From a checkpoint of a small sound classifier.
Model: arch gmlp, norm rmsnorm.
Training: adamw at rate 0.0014, batches of 512.
Data: 26041 training examples, 149.4 epochs.
Rows from block 3 of a small sound classifier, named by matrix and row number. Rows with one number belong to one neuron. Each number is 128 + 24 x the weight over its row's rms, rounded and kept within 0 to 255. All counts start at 0. Numbers have three digits each.
After each neuron's rows are labels from the 100 clips, of 14848, where the neuron reaches its largest size: "loudest band" is the band of the loudest frequency at the time of the peak; "responds to" is what is common among them. Only what is clearly more common there than usual is listed. The data: acted Russian speech (Dusha).
# u: gMLP up (value half) (model.blocks.3.mixer.u.weight, 512x512), inputs 399-455
# v: gMLP up (gate half) (model.blocks.3.mixer.v.weight, 512x512), inputs 399-455
# out: gMLP down (model.blocks.3.mixer.out.weight, 512x512, transposed), outputs 399-455

u.283:098167117119161117100159109067144120135139126146127131139121121128137092127144117112106169156119143058108101069118162072125102130149143125106092133117126157165148105115121
v.283:118141173103128098136154143145116132157147044100151076124122132127169139107171127159132127124095162124164139154120101135167133108094151125165113113154117122100138158118142
out.283:082117125116114132140086120164117128150168125135124128118174107137133124145122125160144131132116198149134125163133142112115115114104138098122102105157172116142128168134118
loudest band: 250 to 500 Hz
responds to: emotion: positive

u.268:121138094149149129122125125066165115115139131105141123083135141111117066153127116143183172102120124116134130108119143142104133133137122122127108099149102152134077131093141
v.268:117147114117139127086123128134123146144120155098138132158183088127112150130140141101150083145134101154122129140071132121117148177132150142129119147111130131150151187115142
out.268:151135166108144158120142125089105143161166114144128102127084100144164160116110124171122149121109127122125099163117134127145132113153113127144150119134119085103131157106088
loudest band: 250 to 500 Hz
responds to: emotion: angry

u.256:166123119125115154128147086099102149160141139112119137104097153130122099149127115133127135117115161135125114145086061177149121160150132103139102137150133162091139152126170
v.256:135089105163138132107137116114121146096071119139153144119108152108100127111133143108085120124148111154126122082084106076146163150114132117088129118112103094094143135105103
out.256:148129125125142136097134110094141097147140182153117119098094104151138126116155135094158117127157104107153160165105103146103116114123087117103124093146098124108175139097152
loudest band: 250 to 500 Hz
responds to: emotion: angry; emotion: positive

u.287:099132117113113122099130105137089127108140109120169092153130097122150101119107112108132088121124136115129104092098090146128113086094103147127084144111119135136142175125103
v.287:085125125093106152122181119160144094115130099138122130174157140124135119075163102128101102103127148149120152088116119149090171150157142116089115143135133099118102105110089
out.287:146170115153147072098126116118138150125124085147122100158105086119134113140140124101121136192114151118122097120129144140144162165167146089127162121126111104166097120137130
loudest band: 250 to 500 Hz
responds to: emotion: angry

u.188:187117143122128143126155108118134118135098118135177098142124148151143134170120134100132148094098085120133101146131132146126133112133130143111133141115169111117089109133156
v.188:119137126156133139154136124116131100144141130154168168154124153115146158150127158129153112112099131093107159091121139112162146144115125136137166130135126151096105134149099
out.188:123156082147147136142132125096116111067142101122115158106121132111088106148112129097106122082137144103124163127100091124146118142131131123138120140106129116128086080158121
loudest band: 4000 to 8000 Hz
responds to: emotion: angry

u.494:113101098075147153120137112109164136135129123168162140125109145166169161127121117112105120096096157157141144125157153120145141110088126084141065136106133168155138117116096
v.494:149105187093082107138116145133096115166100118110120103118154155150130139112140068130111118123107105132145137131125112090137100105104142156108123129135124107104144132105143
out.494:153139131127123156108116127133150102129119159134088072112144158096146089110133116122115114130160146133101121164130144165113161070155130135073145138145148074111155117151095
loudest band: 4000 to 8000 Hz
responds to: emotion: angry; emotion: positive

u.235:129097159107113124110146102094159136108170107132164139125153130147161167163159149141123133135120095114142120109114145120149141148120125107145116105100144151122153112106078
v.235:100115164126112140122106149135124121116109133156107112145122116098120148103136105145122087135132096132098116133140121144119090065173106136093124135104125138145098123133103
out.235:133140102156161161149132061099136130170138115134179109122114095150150124107133166142101163184151127133140138106088167102147114130163139130085142092096116089142094113125122
loudest band: 250 to 500 Hz
responds to: emotion: positive; emotion: angry

u.496:094140147142091156116119133159153088142112111162112126123153106099128137108140109083100118092138135121140117134158163153139156150134140104160131147124182136114104136064147
v.496:120091102142168102106141087144125136146068120139157119150147107125115084150160146113103111144118113165144142090114091155083133099139111101132121131111116156094112146136144
out.496:170145119136103110113154124130156138136191105121095098120111119126110137127116147158147094158143122131136130111127129122160100144125133189093163129148156128113110141123120
loudest band: 4000 to 8000 Hz
responds to: emotion: angry

u.179:103145154138166128106183086112162124113108113163131109124148127166110096150139141133123121104137170129132127118132096147161114146142129111135083109141123142113128129138134
v.179:134155144144101159151115146138135130109104130143128155159097126131130107147078097181096165131124135126139096115140127102121112127131171122101157122152160113087127111125111
out.179:126113139116109157119145142131124201121104170143122157135121144096127164142138124153137129138115108165132088132136147097105076117098149142119147120123157129123090112110160
loudest band: 250 to 500 Hz
responds to: emotion: positive

u.408:130138137095137137088126137118127117107108167114146141114151124130091145195084110125146076133114102106129135130107158152152136102156075124131108140117148159071141120162112
v.408:082135136123134085175170150110142126106152154165102134118166134068134115103130136121158094156079153098125121119162139104168065107149156109110141160150166174060108140102146
out.408:135118168121153149130118128131111137083129128097118135136128124120110150123120091122116143108083103109155103089063124143138116088211120098130121070140112118130135110087106
loudest band: 250 to 500 Hz
responds to: emotion: positive

u.207:109114137109155139072139097082173140118149092148121088149152153108124127127150141142131122111100115135122128099088132109136134094103140110127136135126119129097089132088097
v.207:066108142108116115124121139122139122118156124112115121109117116114154101099152107118126130170147137108147130095112141131088138127173174098144125133181109176169142152101089
out.207:157120110163117115112125132161121172177124178118137126148126121100111131120140134148155142156118160121165132150097120159092141125088126122160139075150157092126130133124173
loudest band: 250 to 500 Hz
responds to: emotion: sad

u.181:157127121140144137157152102127137118086081161117120113110134115108092122142094124121122117092092111151145105161127102113143130129146143107143147071115164153122150161152099
v.181:148111134123103134143132103139175122167106176126121110088099136081153160174129105156124118134087117132140132081115145154132118129121119099089131105142117121142117140161121
out.181:138134103153141134086131133111118126134118138145118132153084115124135111109155102118146107125143159153106149113129131146151148103119078101084143152157132138141109144117135
loudest band: 500 to 1000 Hz
responds to: emotion: angry

u.308:130128138078142162119160153113130108108156108103206097134133100136148109131161139136138138094105107076132079147127091151138124141131107139153122131124129161127102131128124
v.308:161148136148136112119120142095138151137161140121140091115142117105126153093125105112101167116091145108151061132138112150123117130118109157157126042128132149178110142079080
out.308:133161120170108130117097098140103161133149113158172111108168135149119177096104122148102127174163116124126116118113140135108148079132136106166162100137102098115084126090119
loudest band: 250 to 500 Hz
responds to: emotion: sad

u.263:168136130124136159143138153133172102139106138098134085129169108150125142098120101127108130128140166081114125095088096122111075151145113107147126095156149127131168141120154
v.263:155074149102143095153147150084151149161120105152140150116160153163113150113130111124179173144094094092071112137148140103086128160162116139138103161114143139104111138084158
out.263:084106133186108188133123103143102152113125131132137136122073107171139189122140120119157148111140113100170108121130143096143132090107046132114117094147080152091136136141093
loudest band: 250 to 500 Hz
responds to: emotion: positive

u.89:115202133120123133131121166075154141102135148155148132141132172131134108147150121134086122116109112088128084114105144106133120118143168149105141106125098142120137121134104
v.89:137123107125163115142104074144101160109081126146131164084120133154088135164117083119111117102094133175143117122129115153142138147117125089121121140131117090112149151173088
out.89:118139108132151134134160122152115111087107153131110152107131117122168133116128138070116144144139112130121166103118086129180132151145125096121131114086117144126114091161089
loudest band: 250 to 500 Hz
responds to: emotion: sad

u.67:154096098141122148116125093131169127107107121174107165122128163161138120134069130114127155127044125172147157109148148134145149107161135116122136106087077097147144103088132
v.67:123134129124151137140145125146095183114100037111070146177102091083125117118129127109117101113123136084118154139128090101123151106124111130138136122108138143155093157130126
out.67:131139091127144121146118090091165116123124139096112150108137090112143128117146143144127110133155081127148110115097093138114119166197146086112154120109116149160161142128146
loudest band: 4000 to 8000 Hz
responds to: emotion: positive

u.282:110132139175143136141131087147105130144141153126186130098121122164138116141131132109180160148172108125118103149136140137117131140128141147069080111148105140156153100110118
v.282:122105134113116130129120121115138133104122150081099092126091137193103155073135081115142153101139111106144160142131109184163078139115156142131112104112104125152178114126148
out.282:111129150146142139125074145122122168131116157109124139095118126065100109106135156160123130149122147102139122104117090144118121164130105166150142112117100111139082095107120
loudest band: 500 to 1000 Hz
responds to: emotion: sad

u.150:120146109122135137103130089140136137124132154050145146097092129140096146108135129136155105108176120147140122133147158113103140142153129149101149101151165095120139099126086
v.150:154114121097093141182069134112105138123174135102100127105146150165139114101147120127143133174127128138147135101123111153135111138150109136133119104096068122135130165118093
out.150:145078141127130130146132151146092100171139142091129148175142122090125147147075152140172105145135126152128152122157101151163119138120121139104149147117133146134094123115122
loudest band: 4000 to 8000 Hz
responds to: emotion: positive

u.95:131138099146122126149101152058156122100097104105174140130175112141124142110071139115162126098179126143118111132124126131147107164106069081148130116108129112130170118113121
v.95:171139128141104116099117162065090137162119102140114126089170127091128082103117074133129138116119153135104129089100091135140138133102149113107107149130114136156100128117120
out.95:189140150112159096101126136148133151139151129144081120103101109124116124140119080062075109092115114131104111106121124169077114073134135116095081156115138140137151146151101
loudest band: 500 to 1000 Hz
responds to: emotion: positive

u.253:091113138115124093167165143164137144087118123147119120114151133104115144153111118133127078127141117107120196146125147131129128110129147136163122151114166144141154128136129
v.253:135127138120105153137138128118120141119138099180113119143122132130116112143150175118145120124111101173100107126117132111137114116147111121117136093074147133161132157142126
out.253:125126114128114096142115140099097133165147130120113115140145115141132121109093176084193110139115149142081105141077130137106118132137130109113129157177105121139150098157135
loudest band: 4000 to 8000 Hz
responds to: emotion: positive

u.154:124167166131138143154157064100156139159119114139086157098108143170133143130142105145120136115139109138105138154131103111153117146095135162124150112130119128110139122150129
v.154:136135149137113134082157148138126168103102147167133095106121134113105135127150123116148058142158140153098139127049186156137123114150151099137117147113146150106153138152067
out.154:120192164093117132099131136105135111166144133114086103129163148141122086139126098154147120168099162100133124151141116112118089158138159146094116120119155123110170116150117
loudest band: 250 to 500 Hz
responds to: emotion: positive

u.86:120102089113134116124138143111110137139155136117123112126151112128120160156107123124119148103156131102146132122110074135137138156154136143171122094108056155170090117103183
v.86:136164126117167108173066091083134127150184142134128120141141125131127148086114127164161118086102164123131071131103167076163156116107124133129136127155099108113161090102139
out.86:111144140172140130129166094128157115118139132095111115134175176148117150112146164147091180123144115132149092115156106128113156120174139159129087148135146154135114113073110
loudest band: 250 to 500 Hz
responds to: emotion: positive

u.415:111146128089135111158150098121142113130092140103112140112122144116144134122160104097143096104134133181157131151141152144134150103133118096167118140109146074137108118124146
v.415:106136108158115137108164162110109133093147095115128060136128154127133134111135143145124142124096148150132105113109108134113159110137131123132104097116124111141136119132074
out.415:126113132104124051125168139111149113109106200103140115145148122118098127105102109108148130112138133129132117145126101134128113112133156135124171160142119169135118156148134
loudest band: 4000 to 8000 Hz
responds to: emotion: positive

u.114:137140062120124097153134127115168098097108101111111082137087125127109150111122144084127123140091120132116137136109122144188113115188115139142100110085153122146133125143141
v.114:108116120133124098158120157114163144140084117117126160116104133085117098116119133085139145157095128090079102103120125109140132095115168179127132138145144117151122124100148
out.114:107130078130136151171100110134156128130104094078104113102079171121115110161114179149135142131104133119145141112125105133143121130173116111110123096120128099114148131118106
loudest band: 4000 to 8000 Hz
responds to: emotion: positive

u.510:118139125116118122154071133148163158130074103159150108124106142135151169155155152108148140177137144141127126174118125134138127075144112134146130139107078146123101118170110
v.510:143134121138101095156115150132100118118127120128146123083163164114159135142114118157089062101127172132144154109142140170170136120108105147150138125117138124083131143087121
out.510:174113100159152128092131108121105111122114104093101182106116144165132166139152132076115128138114120168134120092146147134163174146132133127151148170121120155139105123113140
loudest band: 4000 to 8000 Hz; 2000 to 4000 Hz
responds to: emotion: angry

u.72:160130110103130122144143123126122127119088155125149113098121111087089065116100121113139124127098156128132106124124049142166140126096111115104094101093145138118163136129124
v.72:120117061140135093174139117122170084165091133131154100128164148111124153101103130112145121090131155112137147148143115084146150077105152131135127133110095162079135109130127
out.72:117139119181181141137102146135110158175114139101145140152139134115111105116163107216164134127116130134071110107114161148113111125149146099139117141095162150163120108130159
loudest band: 4000 to 8000 Hz
responds to: emotion: angry

u.37:132144168127130175121135133140077109114125129144147131152079093148161087157095096139134109097111109082103139094169121129182070106113122142112111096140073153109101136162135
v.37:088144094119154127101108105137140153142130125150163158120137136163150131160114144165107180104129154151165142124145117114087098108129105089082106160149134115136119172120102
out.37:114132101156133128153148109126146164141123107136145132125153146160150176164116115154057158132069136112145133110153115112105132107151159162128154140126120140125125112157098
loudest band: 250 to 500 Hz; 500 to 1000 Hz
responds to: emotion: positive

u.162:127094101108065156127131144123116112125118122080094090134096151120149095117144120107090105117146144123144093114129123144136168129133127062117081105156158207121146152080125
v.162:138113134107133166094145138123103132170107082108127117160163084127153094147122112075115127113133119103113150133111108094114135127144147126113107121131119168158102129160109
out.162:161176166154116115101084105091124161137149120129079135080099114125130124107121144118120132135152156107097171100096145137108116085100132166062118211128070096121098141088125
loudest band: 4000 to 8000 Hz
responds to: emotion: angry

u.431:083121155082109176127141147103157097082142097122126124160132160173152148136111145141159131116103141109111087103161140117125105098082111088118106144153111161116122092168132
v.431:137127110116146082127133138125136118187099140086107124132144140121097131130121073132160115115137124137158141114117110176114108096075117105120124139108116163113120111128121
out.431:161159107136192120158139101095164151088116177125134159103121118124150124102115100166076178142115129115129126100156134119136111139131138075119164176110143167116126104162102
loudest band: 250 to 500 Hz
responds to: emotion: positive

u.135:146127095115133137108198175102111084129172107119073119162123113106143060116115104097176110111157143110168126083173135107140149143122136152134078116100124169085132117100142
v.135:114144113137147139135116128101098135100118128110140133071137129140144090108166116189147116096147127144154127120109154119116098126112096166180128125124125140189139113145072
out.135:135161116092128104144121119146138140117144109126119098100140110139193134109118108127115129149123152186162081136138112165123154142090149165145133097127141103133090187124084
loudest band: 250 to 500 Hz
responds to: emotion: positive

u.316:148118132156091156135127131124110083128108147146086107097142110159123164095066096107061107119131114137108163129113093142121101121137111144116090119088132108120152104133125
v.316:122129136163166126090120100105113101110159053139110127118118129111114125100114141109111132109151149098143141101161141121166124131114135128144131108125134127111141067136083
out.316:155170154148120105115115136154135091221149163125154133121157122141135127126157117146149116157139120091123111158115142104111121127132130152141133165166132111100102134128164
loudest band: 250 to 500 Hz
responds to: emotion: angry

u.13:136132143122163140158186149145136117115130115141115118133135128147136147079137155134122124099122153131147123147127142110170066115167149087159089138128170138161126111105107
v.13:083124117142145134141087116136125116126113142129134171109121066165071098163152123098139128153113136130136120153098114190167147156120172127149137104143120145131137116130152
out.13:084137101129183158116171112084147108093114109131161120142131114093133137132095133094126126120092144125146155082104127097123092102147132108129074150130132136113154112170110
loudest band: 4000 to 8000 Hz
responds to: emotion: sad

u.258:141079081103118161117156160149160149158097132122116155157100173097180105101122160118101137129128158119139140138108109164141156138094133152142099075130107129154113106148169
v.258:107155107121165117144132135111147103134105140086102066146097136130145126117113176120113128128135152075086119180116185146157137119098136155147139116133170082168144137136110
out.258:115084061139150118113105132155140148110133110150161127115134146138130114109113127146183118143110139118155120074149169122120104102118123107153094121115141116130116128134124
loudest band: 4000 to 8000 Hz
responds to: emotion: angry

u.266:108106131141115133117105146160093137102126092166113181097129108132078146167148074123125135162139125114128162116113118122117170104139160121094132142105131106095147142140132
v.266:132175116096068151097120142117100119145183113108108109133148146144168175100137126132098102122086120117160159105134062150165111124109108127133143090126090110138134082139094
out.266:121123125111160119117151154137177145172179076082155171094090108132156074118109138105173158115113114147139135142112164136144147135079117167131146172116115136114092138103181
loudest band: 4000 to 8000 Hz
responds to: emotion: sad

u.375:080091124139106128101138127126148118093154074112062167124125116145145121150111123085105138085157134093151143064142105099101087100119157097151100137119103149104116105109082
v.375:119112116156075107112105161126155133145111153157141157150159149127116148100149104121131094105149081060123140099097136123147118161121111146124127144136101172117118141095063
out.375:143093135162145111108096111133113144154133131099139150130069141098113115097123136086136128139130088121104079107147108158139094142112092142130116168112097114125113074119116
loudest band: 250 to 500 Hz
responds to: emotion: angry

u.39:146120145151150155096149107123102112163161119162154128158140129122144172152130166100138121069133136071114083120085099084145094157128133148149114173105126108133151116108093
v.39:101132155117168127141153102145092120144094161105110126139132147167179147165152155127143093107122127109125154169093106141102168106078137164141142110139150132146139158169156
out.39:082166178112167150131176104123126135145085100106166113128118163125130151125149104151092129121094154142120133122133137136157109140100143147117124161098126140096165156169065
loudest band: 250 to 500 Hz; 500 to 1000 Hz
responds to: emotion: positive

u.145:146153100137179101089128137052164106077116127119148124117141106116166131129135136129132139133116101109144091140113168138142099092155138096147116105144157163146150121122121
v.145:155136149117140117113125110083158149081143129132130113110144106154181129088135126104119118165162145130145135151132131105158144131141143087153143088124137145164120172085088
out.145:117129122166112128141099137131101160132146105106139103124157149140119186108154124148167148134121145113147087135094134148096139090129137170123110123093095126133085117091110
loudest band: 250 to 500 Hz
responds to: emotion: positive

u.228:145100119129163114130138106091098158133116104128154125135154113108133130145146087146101127106109152150152139103119143174119120146134144107120096104112154164131101090123102
v.228:121094133125110128041139163121126122115149075119129130149122109114140130130123145099078164088108117138103112145126111102113172107137153112157088099142110123125102119093135
out.228:156141126159122110140138116123129154108111129138119170155102085184145142136124163103129150113129108118127080157125182115088136095118112116107129151146115141139121132104147
loudest band: 250 to 500 Hz
responds to: emotion: angry

u.167:113152130153110171097163100136128123133108115155103159131152097116143116125113111118116153141143129128118125135093109131131090128070131133171099150150121171131159129135121
v.167:158131080104114121125154110113126133110106115139131141103135157122129152076123100136125131090114139137152132122101106136099161132167157156124094127124081109174161150151108
out.167:152139112115115136153146089108116110124133128166135139110084139130135136135108172136149136124090149125115116145128128077158151121103093125122118136096117128115088105081139
loudest band: 250 to 500 Hz
responds to: emotion: angry

u.183:111150157141130113130185129092128133112134126181116132078116115093144083107115160116144152130118120161136120107140129136137080092106136121132090107096172153125097078099100
v.183:106131139120088154106119145086137162113114126129127146152139154108149093161141110138140155136130118136109079103133137081109110111192138128164150129151113129157106134109096
out.183:144114105114124147121128138136236098160179168129154106129149205114106086126149122085113140147122175119139166126149132139160113066102148141153121092175130113107177091107126
loudest band: 250 to 500 Hz
responds to: emotion: positive

u.443:135121115124117124125161128070142115135138097124165079120120165109139123135146182125150144156120135088131115120131108108138102148136101124141128148093153105140156136127099
v.443:134144113155091116134116128123155105126116151133098137140114149119088143126132125114105131160123111151099129127121113090144154129180144137091136145116155109132158127108097
out.443:123123125077120111158149157167141188132141122122119141138126097056126172144130149096134115101128175164110139156126091151121134112127152150132114131142131135105100181085172
loudest band: 500 to 1000 Hz
responds to: emotion: positive; emotion: angry

u.284:127113113088124172159124121094161175121136140163142137127093138125143067115159140148113118147139111092150140134164134102121111144109111143144097121110108169129166139130161
v.284:132165151108124176129117154112093103135166107120156089119138104142135124124145145142161162158146156139157153097130124146131120170109173138140117145124115123144135107103139
out.284:102118121132128126142158136143095162141156153155149143146156138137148163149130068142146156118067143138166142121151135124142132106105114101145117124111147139087138132095117
loudest band: 250 to 500 Hz; 500 to 1000 Hz
responds to: emotion: positive

u.332:134118126120137125079186142099080110126099117153120146174129122079138094106126099095152121130162097145102137104150084129118109158103124119119089162100105096157077108100135
v.332:116149099094153129159098162112152139159101127141134118114155136139143120101115141136195130132072132113169118115134122103112131109145155149122130121114153108179123142157189
out.332:121134101111101149082101119114157092116141115123154118117114107152121139138152115140145102137122109128140144142119147102115113132123138144126138119138112085127171190102108
loudest band: 4000 to 8000 Hz
responds to: emotion: positive

u.404:142087130147126111122161100118163135152136113113147152122087110117140114142150161131105149140125158097128150129088161146126101120099152079111074126138120133134096117111164
v.404:126112132122104135135139139107114122147137151135099155115171121130075119079102093065130116098094091114125143114123151076137101142143141149122142107154113116161113093117098
out.404:127122135146189137111133163109143152102109131168094138056115183110103119131095142154143108110123119131117137107143180105099155121131096108145087124137141114110115115102128
loudest band: 4000 to 8000 Hz
responds to: emotion: angry

u.454:134124130141149131130110128139135146116117123133138101158117155095108106094112093108114079143090128151128162101118109148107132102123139149132117159109112146156086085143090
v.454:170131135073108094117115142112127128119103120149118136146134120141127131116100117065122178137098159126139119138154141123153098153147138124140147108150131148148156116095165
out.454:139146152111153142091122148101157118107134138077099109137104116116111099107089198089168126126106094154151138118135087171148101133118111143096109129132097145107114122164074
loudest band: 4000 to 8000 Hz
responds to: emotion: angry

u.250:111156115144122117133116096118140145119116137131134151146083098150101114144132150122147146135155100136108081156076125110086130125148158112074145165078167161073150173134155
v.250:139149123153155150140128108118109153089146139133125119156102134116139128117153098122130074119114165128118126151065108171157114142098162155144111116075098146128165154132099
out.250:160113111073137146147128171111158160184127140150137111139143131120144136163129125112168147115109159111159118125147126143133133135105118133127111088170136124111175159137121
loudest band: 4000 to 8000 Hz
responds to: emotion: sad

u.463:113143109133118176119178175150156112090119118119149127149180095102165109127103145140127148109177119130148129112163144104139155090151143089132106133132183107168091139134109
v.463:132131113126145113134111131125113095173150152141122111163112156160148137124119161066062152171104130099121111134101133132155121134123134130109121124149137090160127117108136
out.463:140117177151108132126110161138138173155073162130107130149138150159132140122134108127102179104121099110124118143134142132126130145150092179107100116137167099101104171109125
loudest band: 250 to 500 Hz
responds to: emotion: sad

u.173:117153122111113102131118148133132142189118104145156110130148104145123130134133138124123140137148149167163138128129171157119091150137077140109103118094110171085156154107142
v.173:117112090159175113146160136154138126156095086152108138124108164087103132125128150087158135077128110109132120126125113123150140115119118122143125101092124164118114112164165
out.173:143095090118119078119092170150087150144081137118073118129148075118112141109115091115145109106131149123125141120097110160114120159133139128084114093118121145126149159081164
loudest band: 4000 to 8000 Hz
responds to: emotion: angry

u.54:130127145125089132129128146103103099099145132098131143133122111090127151098120139138120132122130131102157143125102158100136140101102173138151116129126135122151104105080124
v.54:155116136108117132128094132134141130131092129123118131087095173143152128118117120125130125091164093152113170127093137131182082152140107106134140132089136151082118135145081
out.54:094146096087154137159125100099150177120117102137115112123119118132115139162115125115108119093133171149134115146125158127131142077101172147165122144138133130129079153139108
loudest band: 250 to 500 Hz
responds to: emotion: positive

u.34:129109064114132119148156142073174098176144117061129145109138170082099139120122099134154150105094134135137127133129124088160139144131115109153102081134096154109099135089082
v.34:112148158176139135129136141121112112133150141127119181151111133115110131135134108100150087102095107145080075132131097143126153159120144153132142174105150125058132128138134
out.34:143118143125129125107158125155118120104145131163162146140102141112146109118142107126082129132122134150146133099084144080140141115178116082156147113130146116102173158130130
loudest band: 250 to 500 Hz
responds to: emotion: sad

u.479:134133135158170139104162154165138131132140127108126121134117162121130120125109139103117115097172144121120152115159116159114108112134189104114110160106109124095113105120116
v.479:126125112121152135116140068143139077126088100162111124133079145112095138146135163139122133165072115160120107122138122123145150160115133109114093088098103072124122098163162
out.479:116109112130126107122086123141120136120154147121147064145090128126123152097122159113199117099112128170153064142108066129140133144105100110120129107131133140121174125124115
loudest band: 4000 to 8000 Hz
responds to: emotion: positive